Weights of a small contrastive image-text model.
Model: 3.96M parameters, encoder activation relu, encoder depths [2, 4, 2], encoder widths [48, 80, 144], text encoder width 128, text encoder layers 7, text encoder norm layernorm.
Training: soap at rate 0.0022, batches of 256.
Data: trained on regions of photos with short descriptions (Visual Genome), 203450 training examples, 11.7 epochs.
Rows from block 4 of the text encoder, named by matrix and row number. Rows with one number belong to one attention dimension. Each number is 128 + 32 x the weight over the matrix's rms, rounded and kept within 0 to 255. All counts start at 0. Numbers have three digits each.
# q: attention query (text_encoder.blocks.4.attn.q.weight, 128x128), inputs 0-127
# k: attention key (text_encoder.blocks.4.attn.k.weight, 128x128), inputs 0-127
q.45:154094086112155169156156191126142076176165147154150122139132107177115135142085106078136132085106134164128115093131132050150182093174134066068131124079107099090134170191135164157135103081140113102169087138142176147078165107150091162082082087089114097155118154116132137147142178146120109135139173111098141144086156116184140117153158112132131094087148116124169080127135161115179121162122
k.45:112131125149116145132095117152079100129186147133069138097165157158120131074137085109133105154132127111162150135112062100100157173180127159134113094101087175131067185158136072145117189120145151102112100193087116086175135106198119154096112086074119116105148136081117149141160145116138149131123082149126087113105126139163154074149143163113157097114042111160064080070155156079086131143155
q.46:126132144146059108087132169135157098125119097133172097111169150185163080125128108112125154119109155179080113163153097094106137098195119120085147131100081137145171100091098069131128151102123093144137147108104078126074124105159047085114111176081159123116124124110152138125179141134098111063058132142071130156168101093128136139157157093110093120101153115136092082160149176147147184145149
k.46:091130153116055165130056131134143093185143123117120072145166168096181088129163110090145174168101141138123130155119117126108116089103128136139117115089123112081110087202077170151123125086104116136112072094155187099117080078142130214162134118103087126142153066143124143133124127140126129149136153157097125134088137130109170149101122127118159176121120184115055120074142128066108169079125
q.47:115126181123147110160172132079151112149128153140091187077099063130105139142142173120113117177133170170134136138093131176139122169164089143128127143114141133139098141095123077114118149146104114130073132152143137120103105108041116085132109153141105076130126112197134099144156100121185153066108080135117083145144172168164066097123175154107175121150113102132097131161155118136162152136139
k.47:102125119083071130127133096149150143127097123141142120118159119127171114100175137113098072126126172061126141146143182138140134113144124175101151118103154122130180150119074181136130162094153188174149097120100096142101111138165117104154126150104105120093163134138132152120101154179121145126125153134133158108159157164147090113098142130188205112159108114078110117153099093092129127194060
q.48:158110100121120160078174082126112145157095135198157168177128136148149187143106180176139158093106073176100105042185091174098127117087148183128168123097109145092109098130124094104179067036158111108081116108097107126180146061120130157130114079135139182114090179174145110112099136123123058123156150171115219158166104139076104186118120132098115128137134109157155126158139091106164114128091
k.48:120118116145098111126088115178122172127130151184103076132103137110151141113120123171103117179123171178129188188065163129101071125124168131148108125190164077118094131173171098101074203138116113166088117155152162098081110146088190156118176062076153166118111070138123102137047131161080125157152147175079110128117123087135126195163098166078090105097149045121102154089089132139099145093071
q.49:057137114144111112128183120150092167134139105114150100087091140124066142142131122137160056154145126111135159141122175104118165172148171163103197116153134141157102092164097133114088092124095130118100142115144092095086153145143115117158172139116215177151061122116096127110156126176198142095129193129158143108087115136128159118137109153132141136031131139142148078159135137120213113156170
k.49:156152125153129137117143094166099160130132123100168113094089159114137138095110112104127129107190146211194129116103127126138132094093086198169068128131079121094148112143094097133137100146094109135143104150170129169115032182145124101125187113067119103095128086140116131191100134153127137069179039125116129116122059156100124131103098135106165158130158147122135107139157147184141155116059
q.50:094100139118178085166118148165140120123161141143171126158142115113120126074129106095156085086109195130108082165149195126115096111163121094109097083110111077146117155125102130087157126130123116079141162151127140135137136150117138184126105125143165180141172146119112129103104178138118144114097144129174065170123145125142157179155144166109190130123150152127123127140068154132159112111107
k.50:152142112128145147108162105075113104161074103111108153142104130199137149145120097125098123106087079116156049152104083140179137126143136092125157141108098211106126125123146135116112092053127132122065147159049118116162162183142127080107122096124139130103136059134096143145123137102118190118165128134089125092119155137153124128121111119127098092178067145124118090126123140142121119156121
q.51:101178040127177102127132110146126117125097150180153131104115116183124105147107133165103147108133132123068132140067104111173087092095086133140057162144172196096085154120136043180108130078154141060141147151142129085103101127159159091118071051178062165166127106133073068147141116133147106109170187150090088110166038152107153151157141153162141108105112121150079196127187131142128101109154
k.51:189142083134122110103116089107076149145137123128140187189134065157154050126215121158141129086062167124103156147165145093091082137153141178151141174090150147093082101118105120116210114154135143131114116121126112131191111122173171175118135126078190105123120097140059118114139082140117157101111123104098091063172101113118096108154120172103125114156125073149087140099124147117144121123162
q.52:075169113086083063131175172142084087121169101146185119080166117172118123127148162115135145117127138071108176140098093156138071058160019135093143095155212122170114182140113111082128209100123208128161120131113101071152125082119109140182117110173118118118157126081069177154161106165135145113104100149104077112121093112126108113124094140171113104142104069138186106099146216113081165183060
k.52:126103128083100172118078202118099131174140097111153131124145121157157101071076117094157181158090129110078091137179147173135100032089147104117190115076128129169115108139075105142198122187150126144070101163131180170154093141128146094136144137137104110152065140132092108113086108114163136166143143143139075091148164135128068147138124143196147163101142154186184165154153212112147140114113
q.53:105130121111102170108175164144132121191155168073063130115125202114142133196112132119118115185124148156166149108143111157107109139115082138105163145094110130185105051106157108095125089138159164159096177102089118129164218128112112138095168144104161145126092184096109165123139133095186139090145125116094138149074132109107100146103127131121151095106188085135149181090049143138162170107169
k.53:090103158063102059162126134178107217154146157161183108095121077112118154133068180191137131164187107066175187110107118155128142107124134083070126115105154152179133150191122130094119188124182156093154191202061166144109140179145115124157162137099112156133128076079131185135138114099113120174148092163168154104129109149134107175155161107124136120130155161123106141103104107142147111076127
q.54:106123157076175101173077176124170117083171145156084121115074078171167094125089166151166137129140057132144109113115086143127153161141109129142152137165158091189165148090179162126127136125159161137109120164149131142136163124131111164162168112114106126123161093198128147205127140086105121124190148137134159136150140099186150151151162153072099134181107141182171061099143147093145106126148
k.54:142082130118155153157161144131108102095090098100176170121120185115129164150112119133087081127157159131000124107099146179128100144104172136132134144100138118170174142129132112109136107175093057088139058126112132132138113106168115177124076136122110089156093130086179167099066125166117143115135071179103114149082100094148112158128126095148121202171125076147164145134121078131106081083116
q.55:128147140119076128079108127176111118118191142217089114130114198128155100155135176113174098128102097122121106154135108105129166157103099135148130151144119088172150147136181164054144135176145143177188099121118146149143142155119096110147210195086079198130146113079118122159151157161134124102132139141116155100153113091098139087112115125112137145192117100119110094127091164089110183126149
k.55:093178188145164182130134175171137070145133165116108094125082138097085082049091120135106133126126159069170191114088161133146125099109183130134143170136138128152120192094123165147122093161122159110115105156113142106153106168121096069146082175109098113079067107083079161071117142183118134142159045168143126134073063135098141190151136070136093154153096121165151161155122168096149119076173
q.56:096153170089052112154149056155181147118093181138131100173094180111165082119136130076157072162149173136117142166138169115080154143143129138110123174092135110147090128118143136168133143112098194134111158129189124148129106155054127122123126064137134075128177100145143074170083135089108143030095105078202152148177086188135102100128163148108144084092169130151134105127088108139114131159160
k.56:149144172133131138188166160106108147079077097078144100102111162127089112097170127198107064154130135150085154027137205139077136083142144159136114108101076120109102076116139166110120076099172098162127158090143160093155117159098125135105149164101091090151114120157117139138119145124090072097111169112183130148111173140145128187162150119141131144123151105112111169136122116151154128128110
q.57:109149140119121118129142119107117139133118164202119122129097137117138094181076155078128101160152139132205086110113136134146141129073119087178126092111156157092105109119134095147099116115182104095127150141143175132138094103077131140145133055170116122148116169114142166092105135156073126078131129166085173153112159115142143095121177112124144121090152186157100108096125142192143165113153
k.57:129110119121148090140132130158090151167100145174138130120167143120159122144177148134170133146158116170106121177065095133092175135171178082092134099117133181158061132086116157111128154113142085142119168137065113127094179148108145097077146135135155170150127176087125144121175139124149139162088111100124147164137166121140119159159158174182084073119108121120137124147038066178167156110148
q.58:070131137092177086105123112095159089174139125189227050187138124134145155065166132119087135100154165102145175139137123133083089156144113104102145110136114130098150097128137147073114127084182138113116133133145113157122098069157119154102163116216107075120165136136100140155139134075071123107106127082109170139076127069144190159137124157132149138099118077133166110147161093084184118087077
k.58:174108163111154092149147106060127160116119147155093149153119128102128136107129083168099197094066131198084124143121111083119168118159143122074139119089152202111101156090130075118090116181105106166113139112149169127126103094135126134156167107120156154163093129168130084171120125145116133125186117169060086155105187140131136110166136114129085130132162137122174112085139139086149150118113
q.59:119085153168161151095143144162151111177109108118074087105078127174054105066125158117103088115138088106147095160059158166156088132146130124098111041132041198113171117165110128133146108098125190125160141130091142177153124128118119110100131112110169148179136089138111085121089104128164106092087127116109177129195141140136118099164139118111123137148133150125183120123122109052130134129164
k.59:148141142130173099178089124103098101095106083105095143150136123098105148110120149119161136081119105132142153122133132147125105087150124177112147126118082130111121171114110079159139191163158092141157129113169164114113091092169157138130116159088077093152182104147142140125158149147104119116096117093097102129132117171073109125133101137126194140152111161102153146141120112152092099097146
q.60:107131100151142104102141146183120142153114108183160061149089171136155088134082142100125170125158124155123114116119132173159127086128171130189096147144151169101104138124160158150073189178135108129130133129124128189109125140103142112169115101115125144177095078120095112131119135154115129147090117132106116141123156113127153084167101107152119166048116125124108130105134153116111167115135
k.60:096118142153144147120170110156117109118135145132146146145149101124112089173152123093145168120129169131150139130115151128105226113163148104104165162126118134145161094095143206114145123146182151149123135063099124107094139136131138132119144155157084103106167181075166119135189123123143191126081131090089118174152140130102115111085096132171130133184161103099149121122085096137116120131178
q.61:165137152110171105125092106127149106084125110118087173177155114173136140117095137110123197082106083114164107057149139120119174103090174117140191158082104127088126116147127072141176104123126088145170063151163154136165142093123127139072109091090152165116149125110139178076166178114103117144064155105150124104107125110134124145145133145135157188180161158096113147083098115154161079053159
k.61:139036162186130158148118107176100101159180177071146153076124138107124155084122134107139124121138101112127137146090137188134090153100119186135106170131162135154115137117162107148116159072144117095108122128149179131156173108087141187128086128093159174162091105124192124115151144127123101057156082127133134133138113132093149115106173158150100102105133079155116176033129111128109172147115
q.62:084131117090150157091152111185126179127107171194157148090113116125126131177167102149134080113129149088145160114085104091145131145119122125158141182104149122157074101170102096095131110152194081166118132129067142075163169168099195113165134155147088066088134140094159131161120130127071135120119140102088154171153119126143121124151146164133053127226089129077176106112159087172115157125117
k.62:146100098144154133120079160176134193088160092130102161074107128140151092039165139155116073144145140098120118072140123170141060189132078164148169125136101127084105142123139133149084152088137100138119162172165122122148131174074106134153139090106130102090087090153088108165104124121138060118141192125195143157172134164118095085163123111189084105120053083175143105188221119182171161165114
q.63:113098165105114060147119131116161183125137116135154087085123099077125167146087107136173121099164121111151185112164183128121144133127176105153137102157203100137108175094140127134144153122149101063126130110144111090062164167133105079150110082132131136127165135081130150122126184069056178151207100100135093197097126113149183132225143108113071074125118079140092092133140140090127141136076
k.63:141148131161141139103169167123150176124106097083132146086128150152115056089121120140105158137149138161086129151139124171161128143103158062123125124085151176064140098150160120106130077114069171083110101128080115145123135176122095131110142091142126145093102099146112120173106195132146103115161091118099129122121132085136075136141150112116134173093093136114133091124136178110128146156113
q.64:108102150129134098144137133181129157102192084176182084240119091170099123172122184101159112148129125120201186142104170153064126074117159193089108146161067139116103139165101157201114133091130091174115135187119165138086134069154154150079161114123186072089089159058111128107200118119073176106122133155079097137119179123135133101145130187115122119166090144122058104140081097137121117077126
k.64:144076170093129131092127146080159136125061066143143147138133009142212131183127164110174100099122102116111090138127134153152081149081160070127131095130159173152142124139072111129097184114095155115050115171158177151133139120088053122090178176139158096125117094078155155127147126177097092158118073127111168076096130069180170174131166118246097110100140113123159150132079084100107229073094
q.65:129132137143173117112129060201157101114092119116117116130111126058172142140150072115096149133085117113113126117066181180151211067114143113184087140137096137176098139155122124091141129123106135140158100146138171156104151145183049148150122144057138077093121130129143055115092098128100146110090095148110149155167126126104118086075168055187159113141127074135156179050115146104109093161080
k.65:149104121193149133178117131140111130113082050182069132134099184168118083181122076131107181108084086186171110179103150154113123136102099070188115109092141130116179163145129095142140052084131141146108149129178111106112094117216048109137118140084139179098129157120120141138077116126143071108155115093169137127129125140099137160142163122118102110135123114146091095184124142097160134174125
q.66:104150158208086086188132138174134118182131223159160095159161134127114071097115119140147105138148155108108064116138089187102036027161131109133096139086156119091121108132096085172150138145065112140127135157076149118149126120101159183058176120121142094120156141110135164160130125184157114182124154132165136073177115084159126139146120146091120117161132164074133075086126108134158145163141
k.66:152187135116133158110091141127089148099160137076134063139154122142053200102134130147124126160162085136135134117116200142119125164093120142130119134137107173094151154114113137162153173106079089114207099138111145132083078150120112144081153104140105146134178163145093107120112149143127141116107115099113122091180147154099161115170103101169160162166154115151104135125064080135098119124126
q.67:153098123189169130134148171119131131166151177114115164139113121147079105145112064115150184099116146122136151124092120074121115127130113084141119095170126127096124082149173123107181126100148135106101109193145117123115165122145145102086079152181113150124122125152154150176087139152105066095135089101147145141144134169102160142100066107097119087112094154139142156113152102125153118163126
k.67:099138123171128127127106086151114176153128177147158130132155188093134114117102129052170103193138159196121146151047134122147171113115159089159110191207183143102158090132187148193131089099148131080113083180140137073125128125158053164088096162115069087120159135112123104094191110176190101129140127178176114128192130119173135128139127145144148133133139165131119152128118148160109155111167
q.68:127074104094112092110134146112115122100108151143146157141149199137091152159096114143075178120126110101156128189130095119112127152130126076138216114132152125196148136110160123092177096148146146119199164098054112081154096081147115162093119172101157093097150089162085143179173095159180101169115094130109072178184031163144164165183159129097097156176196098114121110124070152138164116070088
k.68:089120085170133102122125154104123135185132192133091152056152127119160120111180173184120150145171168170126057148072153155066120149102170145133077162064095123127147180122021177115089158056186057093141130133119072082146138094175098114066152144143191084145196096150202114136101128125118118139129141124093079212123082124111119182143163107076154096157127176132113069116215112117097103108104
q.69:117112164116168174125130210126179118153187162161085154148122100114182103143117126105177099099119075119144144087121117173139150137121146106171144128123176109099193188143144162143100146105152107111147057128152122154107138151139115121075050115161155201105142120136125138122152167139109174162113105099120125195146228112125125102122090114080126138085138174128165146124141171107086144160115
k.69:195183091197141100131099077124154105139083097124096201130124097130141130115115120130135138158120132182162135168135120114120121121122103079179177118170106127151128146159150111080121129115085126108139102146191114104084190154167137129186083159168194096116125127143110127161115049181148094102093192151178161133150073150139125128115121141116055118113127134110130140098113139127115136097099
q.70:066123135107146126120149120079096113103058143169171120165122130123105098122070111134059125148164083131203134074142190159114143184147128166167081117153114102124150097130126139091107119081141161137111085127110127122146133109080089140116139124115130115130169095088128102153128138136169067095082156123101134141148105094105105178116142139084068099106152082098125166127042187083117134174093
k.70:119110196160127114132106160179097137117102147191186145127134113123210111107165129155143122144123136094136078137117086207163066160132117135150115079120168141131096161161155134107114128117150120060086184111172076154077147093113158144122139185112096101113135154083133103119173095140154103187130079107149163136069143066177146177130094117088145103130143151148101068071125177091102102140116
q.71:141155119177132166120120123166175159191162134148125098143185193159124159125176140091106133099128078080085126153165096083132121143145090181128144102069150099129143124140137129088111177144162105073186162092111140160159139079136155158134074160152143120062109101177102107067169101149113102124141158124154104118170120154163167162153165139119147174132127130144069159168172125123178188056125
k.71:125131099122093156097111105130112141126126144173097168106078095096134186139108115184167101148146146114165112121100152160077138155130146070150089146087119072116182140097080138082152162165132046129108101151154152154078113154113115093115182100126146128100118150118192117162066084156107121186116117138116111119153130136099127168149169080115150207162112163168100133138121176114079146115091
q.72:113156192123100226131145088154105166126136168092070091172121108172095155109143163150195125111182108072152151118056111153137120106117095161170129052089130173168134152109150113172091120156169136119192089157176110123062135188153122148152133100138105135164153202146165076114091086115134145226145112099119160117081148120147091056127094147138118182127114121151162160156192182100119152123172
k.72:143159117185146122189134056126152099099165135128119144117127089156140182133113179133084162171185135063166162124172062032162139125174079116103082132100121115116131161129159136106166150207114090029164139071117169153146125123147110125123123126114189116120151097150163126152140114147074081117076117158074162061135197121166101103066125123113106106119102103093109103124120133131149153148146
q.73:158138179079097090171108134134174166119108184153165200130163180059078113107149148137164157084132124117063140083077095166097145103141127058168121084144113141125139089070081101151130148120203156119134094121115161145152158093100064132118089146110107076159150131155162128161086075137152095211122166131114148116130063146142101084156140128132114163108111106114104115114173101091124173119127
k.73:116144123122139130096153108140131144093140098108102118033087131081082170155097103110077115166168097107118172101147138127132112092129148121073123155113096152098079149073112053143164114112146106084153118156111144086150142112125210033133158153147124159091165166057122157156077101097080129145038131097125186128152137148097130101162071151131079126096170134193086094140143111152094102126082
q.74:105101165145101128181144151059165141115110114142090176128133138120101090087165118131116142077128114098127095108103091085140110064144081116142090057151087140132185101093091165165185107157178088138057124240124107188175106173168145118077216106141044131147169152135114102132111110079078148108105106115177192095080128123148085151143156133187103143123092072129177136178087148085147163154107
k.74:052088217131106172117167173158062104090178068138167101179122154159155149138099050103161129061116142102139118128135130138090114047118160233094154136121167101101154082116189137193168126156194145117154191164067145125083068098121185134104173129120114124136166121140106150097113098114102156146101095067160124099110151122154132126094140101179156107121175119143100114146170181170168118131079
q.75:107117116086162183111135142132165147137103118161159064136089140134201189126121112116116033112158144093098138085102148153134139136144125139156173141112118110116111140149170122093097149147115117109125145113103113113150115178126104177117134159097107107164085110124114067080118168121136127158154121118160160188154112201135072107138084102193110171035168141116125101139138170128050102166103
k.75:160123150160091097129097095126131148108099120118061127130149137166133113185116131182098195125156153154141105152161109142082151161161089129136140157112106129143098141089154115133147081120128158102154121098171154143108103153158112185160117133122136117017135199082137113163119113120159109130113127152104092122116152146148110117133142105091074146169107163124076090108101164139139136127133
q.76:194168191078138130162172108108127152125087099114141136113174141140170136118127133123101114102125130082098125101127110128094119143105117086111201121136097110114125115135154138095120140142172135125181149134141113115077105131143141138119159128087150209114054082087148138141078156147158144117096096086136062099100135164120128127133150158083132061101128157151120180140146161123153199130137
k.76:148123115063070125118157122084092132065089132096091170121134145143123077155145147171096182100120162143088125167103123171102171150099166212136102138085123140141128137152117137143129070110144125142216090089163152108136170151080154146144037101112151090116158092208159121112140164153159113107078100133096097149151143123062131103082144123125085128115067146124097124102168081091069127125139
q.77:118051086163148126109136127128196123139093126148131082133132221172135114124087126135142069196142163121180137144158148133157120109160142106138178118127198160115115186039168098159214121132156156125106081097136098116094112131062146106147163132184141177135164106123146120081147099110104157087118172168134105093136113117129140125122125160070106106175167099047160155166133088112119079091143
k.77:147145131196125121121095121154132124167134166153141114078136089181123125074115238132206121157177128168148080112134144122116048142073153159151079210123125100136107134068140152117120180127135154133147126104118137117146140081112103136062112112116089145115126106103149139140099153119112131175133145152091147110163124117152180145124132139136126149203119053091170138108087184112100105071140
q.78:095177140096128100141089125159147109121136123107129100118133131145094088120129135184176161135167125142110110123133108085105104102107142153116140189131117154118105103115117191134098183096156103130143099154165167135115114119085119107082150158134137208121191131111164122122177095147062087115138137120130083132097117144135106117136130158126105097163136131128188151111117135138136159131132
k.78:174091126123079105131175159147140109049138113066096139154130142178126144101128142068135096085104150077123104155150095164134096168112107197129105142154132102158149161095111114154143148140144184153105116111102116143150135077194113115097133100168143153114132132144117144114123119197123150113094126140131174149178101122116114131119129189127135103178169084137155098168102114100104100133159
q.79:124113111148104148128147086125158066124167176094072110103145182205148144145079111098122100106109141107106133134091145108121128179144142086096141126134135151125114093132107127155107108094119148104106090145128145120129133135153169153110130060174072180116098131142134197139056133184085096098147110139102086144108130124163187158066137133121121150141118157152099149104103136176135132135137
k.79:126111113156138154123114154172126141137152164093159087101180137087084082167134111142119091149135111139171140111058156129168105151120137150120124090204105159120133123113131103176160103217158094168096141107144121129154163116162168145149110181173121085154078140089103084100120125131125155151113127139142126096174124117142146123127153128118140136156172150120125133145099113127068134126097
q.80:080144055138188097074122131149110135169143091128150146129146065137191109127092154113085125118109121151154145099112068136172112156073091138105143137072195060125107194183152146131160114130164120125096138111165133144141105180163162107135095079155132076132160106143104134136123167138166137154166131157104104105128144138108138094144184062090130105070182080101129177194152152164147109146043
k.80:168095086138139128155114148199165126159082142156120138170039165142097094089113129189166088172145145212134126140124105146130171124173150093137157059171098132127145144186186155107067154090106140136140123136146138125102115165106170185128099115150109152120106094172126093079112020150148151138137121149089135117140102143137143068114157136089131152122011132038183116081170118177182131112053
q.81:139169145104108104138081085156194155139073124140142158104112163085143140078103087108144128145142138182098077128155107167158097127097138098131070073112119151146211101148096160144167088137132110138107074120152172140130103098081127098120127071104150147124160181125098107150105084108111084093111135121116140173170120105109147147107177176079131064157187179104140119144149148147186115190118
k.81:138139143129145111107171164138104149119170137116192127150109102153098180169158134102048072144120140120102179162159158156089112097121117137125171151170166116158093143121126154104168128084114161179175106177148186164087124195142141124146092169121110093152097108161087216115129109108079199102175167099123133170148100131158158131183118159116128140127108096174124088183175151108092117191160
q.82:149131062195131124170098096074044147138146060133094142128183133151119137118174161153104163101098090086151131098164086150066155144094109109151133126112091132168110173119152115109165080162138121113146141143160101110143170194135148123130090191138146118099101103120111109092166080119090115123117165139137114063081071108162189132176168092132137096126075094130118182160166145138131156071069
k.82:162151131092167125200174161136126113101136143158176167125137071098170125097168161156188143141146135153136125114108155127117151127165138088113084123083118079130180126148094114102121105155148178127142121148134138142126143059154200102090159131092141093127143099143143146159087100156157166154113053101141077091136106090154138115106176135075090147169134144116122097094083147118070130109100
q.83:135154164139114153189127132156111114137114138168141126113132125118158107120124116134149115120039157094084150082111115216079123134139159108109110150139103157123124140122127092123104185139234082127154113133161142176124087075143139118112099164106169174156103097163143160150141149120099079060139100133162146138152152049091119088103086150100095108094073136135143116078146183156115147129132
k.83:121134187046182152114122129103121134127111119123134159094184163197133140172118105116111093136175100135135142139155135108104083133105131111139089103136113149163163116089126080108150125142099171084139131091135124110119110137101177125134130115120173055063116153131149143072143143103106159125110120094128109107168102091124172146108078115095134096125125117120192155098118099099080131134129
q.84:069125150112145158124124086195087058128131114123131152085152127092086126079092110149118210163145159151137115162146121080162101125096129100131147151118119145079118053157125115128132123133096147170123118160151195093133087089162178159158129083105142100122183153139143103104104072176098106145096078154118117102117173099166109084151140112092131117143127138132123086067075145109192105105153
k.84:108131135182096120137140177139177175101106162100126093107074122169106118076113131131080096182081116085163115099110127122155108138135130137063131120146127145118157105128136171149123138133178020122070091181101166135127151165142090086106115143172141112190109083135125131106100164076175177129096190075127151165087149126141122142107158142136135130072102113142109077175164112147134106100100
q.85:112148132142083154176123133092160195158120143167147086140154107090137166091125113132085113146126161088112133115172094053168103146202158089110099114170122121142166136153095162123038143178118091135051116195117127157209139114122131122094145139165129180082086103141145105102096137147090114105104114138148104101142153151121147133119088152079106156100159120065131085158177095100113153127108
k.85:113117132133077121112126124141055140114076095173156091099125119140076106172108086190191131113123173083114095157163140139125142131126167132172148160103107114161174159103125149169120095106112142130128104164126185118070108135091175155201112148162123116090131119116129127139170171114140091107120184144192061061076081143143173049140156110148115114182093159120141165046145145159103115140138
q.86:137161152113109155173144142113120111144124171188074165174105139176116113128129162114096179077135125134132171162197075093110072076123126146098140113175140043134127151114187125164168157124105119196175159142210135141136075108159071127120103128114128173127140060129153140078168145207068146134052125103097043150175149136106087134110157110110097127119144101100158060112138157108176096170130
k.86:169126156184131143173123105127130110078094159160177103095140146196182094172115178146167127116090078177111056188101175208080152163152133121185143059098181178134158207142145142097086113152093123121115101108111098070161093086105056128155157173119126162170161161157078125180139103152156092102152119094089106128125087191149147132121123101133130103125127110069157163189139109132096135155094
q.87:060104189158161150056128130134116145112167131113156120195099128147072117161122109124154085169100094164079104099024161102131085129104132145085102076084145156161136103115151127176119138078079134121141080139109142066083075167175119155121141093144081120119072117126144149168059115135120106194139028125094170201120089176174136121126171118136152132170163171170097068132168127179084116106135
k.87:096139094130128079126125125103148125152117111118059108118124144099089144170156134121092148100157200132169116090132154136098134131145082131103132080124065109055114082120133151167128131161140106111157180139131168147104112130193030124172109117092153131148133101139100116088127146170105082090092130122115121147167143143153103132095170110098145088120103122137128134119154113150165184135123
q.88:134097157119088121121158171145090168121137122143122141134120183133172108123079096179117066151123159106113143160105080141095107197111141135104161057081180136142136168082132087132167150133127075136109162133091131094098119132121207149155102107146118138173153144123136152108194128083126149099099131113097136120182217184126133121132200088075063175090125129177132121150117137155113156113123
k.88:115152122094120199173130109072139107160125123097069145072132173136125138104139160125121111118070162152111091139146134134126124143163153108040170159162099102116123128080139136129124152161113090122110163128149100167084134129166163148129106118130098130125143142159122101171129134123125130089115174149104109126087173085111139160144140151115108151123126131103114171072141136131120121126079
q.89:113063172135196123126149194141163087161054119097107056147181151101154144156152102145111097181116171161178129155103164158146161156117092041145125162169103134076136081131117133136115063149174095097100110132114168090142140173191098145075189118142157147158099134103071115099127102168129110146129133162188149092085138106129131118179055097118122068116144111139129114142027154120137073151159
k.89:092115076164155122165100130122146181143180097072116111091116104181134135101125160132132161102152088107139100137166122159064084096061109199171145104068091140169118028118097149181171105123118083089187103137145130137138114194173157144079101149127130049085087124099104128119152164128156171197087122139175114180141176124151126180107093038131114121154126155124079082148072164163166127152162
q.90:104152147139154112135091083176060148115114060186164113140085118132111080169128190166107158149167083082134093134135155114148138151139130123141159145133109169111104072142133144036128104132183148128169148107188123141099158202134102157129171095092146180166142150192179122118104134127117128165102089129144140119153161119153101112188089152160173155139106171120184163127085164121072084143082
k.90:139100139131063147147099126139119101075175120081138125065163206181094151124168099116120214146113096098146127115216147094199195111135122174095144138054158087138168112102126113165165075136150157092022126130174064120108113124144122140129133103173108128105135078169151102133105167234173090103072103145157140177078124127180122133054127114095166104153120119150114131168123153113133128177136
q.91:104154154187175136111105174204093120129105131135107098160142109136107174098158181126151155153211182179115100102202160102174117114165157092143163113111162172095067096113136118124109078142093132096137149124144138100165112138135069153100186078091102136130101162115103138110119145089158140186157083106137165118114143132171178092098065104108107111129138113143129118136225086152165085132159
k.91:094134159200174087151120145088196103125112081158147149091129137137057168076103171126135121136105081145110102097160128123108137084156176119114105150116157118133097196111135120111117127092121089170127128098157181080099143144113079144133118140151127123133159098137089123085142183138123148201134117079133133103172154111141112161092136093128179148177123137167165143091043132116108110118180
q.92:141117215130122117073121137177142119106149123105137130152146119117132116184162054119139153156101127137113158147125163178172124100123120105136118092106179117150131132158174119155134133125140145152143136047156178133046098160181097182142173152125151090149111090144115146147101080087177121131170138148126127147154123163111149108114127116114090181128188027218096142095133183161179110126124
k.92:105168138121142141105134085104226136146118141144080146121091144161104150172190119132150118092141135095138129088175129177120106119090142174125122065075079192115151131131163075111142139175100116134100206081124129179124128102151063174076140149118120096137127130126144117090127129125091128176164141110119112222219107078113107148148126099123128135129144084090124158122170139173133179140115
q.93:152153143150165103123175090116105189122105124144132134111121088129124180072077133168107159162149159151150126115135131101124166159074142143164143117122097122125181121074157172113140154181119088117145115190164138111094126216104162140129174174154125182109191167118166104139122102128113118099091112084095171118137119141145087107195118089192116093067082108127105142174179119093127135096098
k.93:109111100180032149126113107143138126146120135138151119134093101142085143047104125123178143160133110113103068143165085155150179112141134177097116165167166115054095102162196182201108069121142108088181131208152145158124061095140138137151090129103085128123107143162150142130092104134159098161067096101149080092085106094118128115088158185093125120147018114122120122062134153179132139169103
q.94:165155084090112179095096047157132086134124086130124126145119210128135116092085159198114133174152120118156134114126079143114122163135117127172137161100119127128106145146132162134130136087099172094130129119148151171126132072104132153148096068093177089106152187166121112134181113114129171183103122153093074175113121098154092104111132125096133155128127149077137144086103141115128093240117
k.94:143080089114110092122142167130162107151117119123122105110117080159135146165123134136115109171077103122135092139120164100193126137127108110120116119148159133152163161136116096037110130093148100148095103112176071105134126114142123119127121167153108159105113107146155086123141078124146107122159176159103188126124141198087146119075115144101090133123140142178120101157150082083120128138083
q.95:145138152087111155150135097159142194048110055152109164063113152179116161142127110156123047127161148141095133132160093100144162167148141141154094111087126166163113178133150111117141104137139069158135089138157159109145119152111168144226107157152150078170125130103147085121095103063128170118167126107114218145173153167114105097139135157161064130114065118136093168124188051140102127142102
k.95:174148174087088197135201115053189116149085141159133154127121103086120098139128123116079103126111144102128123139136162120156154094137138088145126173154136154099114140066148109133089137096168171180102200074117138181141140134064128115142116169079115110081074139117141182161208099116108166140156116126086117107053159060137083129197167171114104140114182049167113120169148177080106101099188
q.96:108128091150110080133131100150112107102178160160076139166141099105172092106108127124159149182107094131155147127114110125140096179120083105124173079105116116112123101188144103087088188147122124129123151150157178123134119145100172170063123121123158158119112098116139155146112138114104138106129172116116157130189112110112090185120115116051121143177230101113142132085111140177160161172124
k.96:088101113059097115157120126160139126065088132176107110145112151111147117132148143089150111172116111146101108195167156126096142130118134134128148157137160121146142115119111102139157120162152137118134089197154179084087094097130120124116142111100168157084105098150153110104126122122154053132089101166133145148152106124049115052113145106098157106070138077126117156077140042114140123145075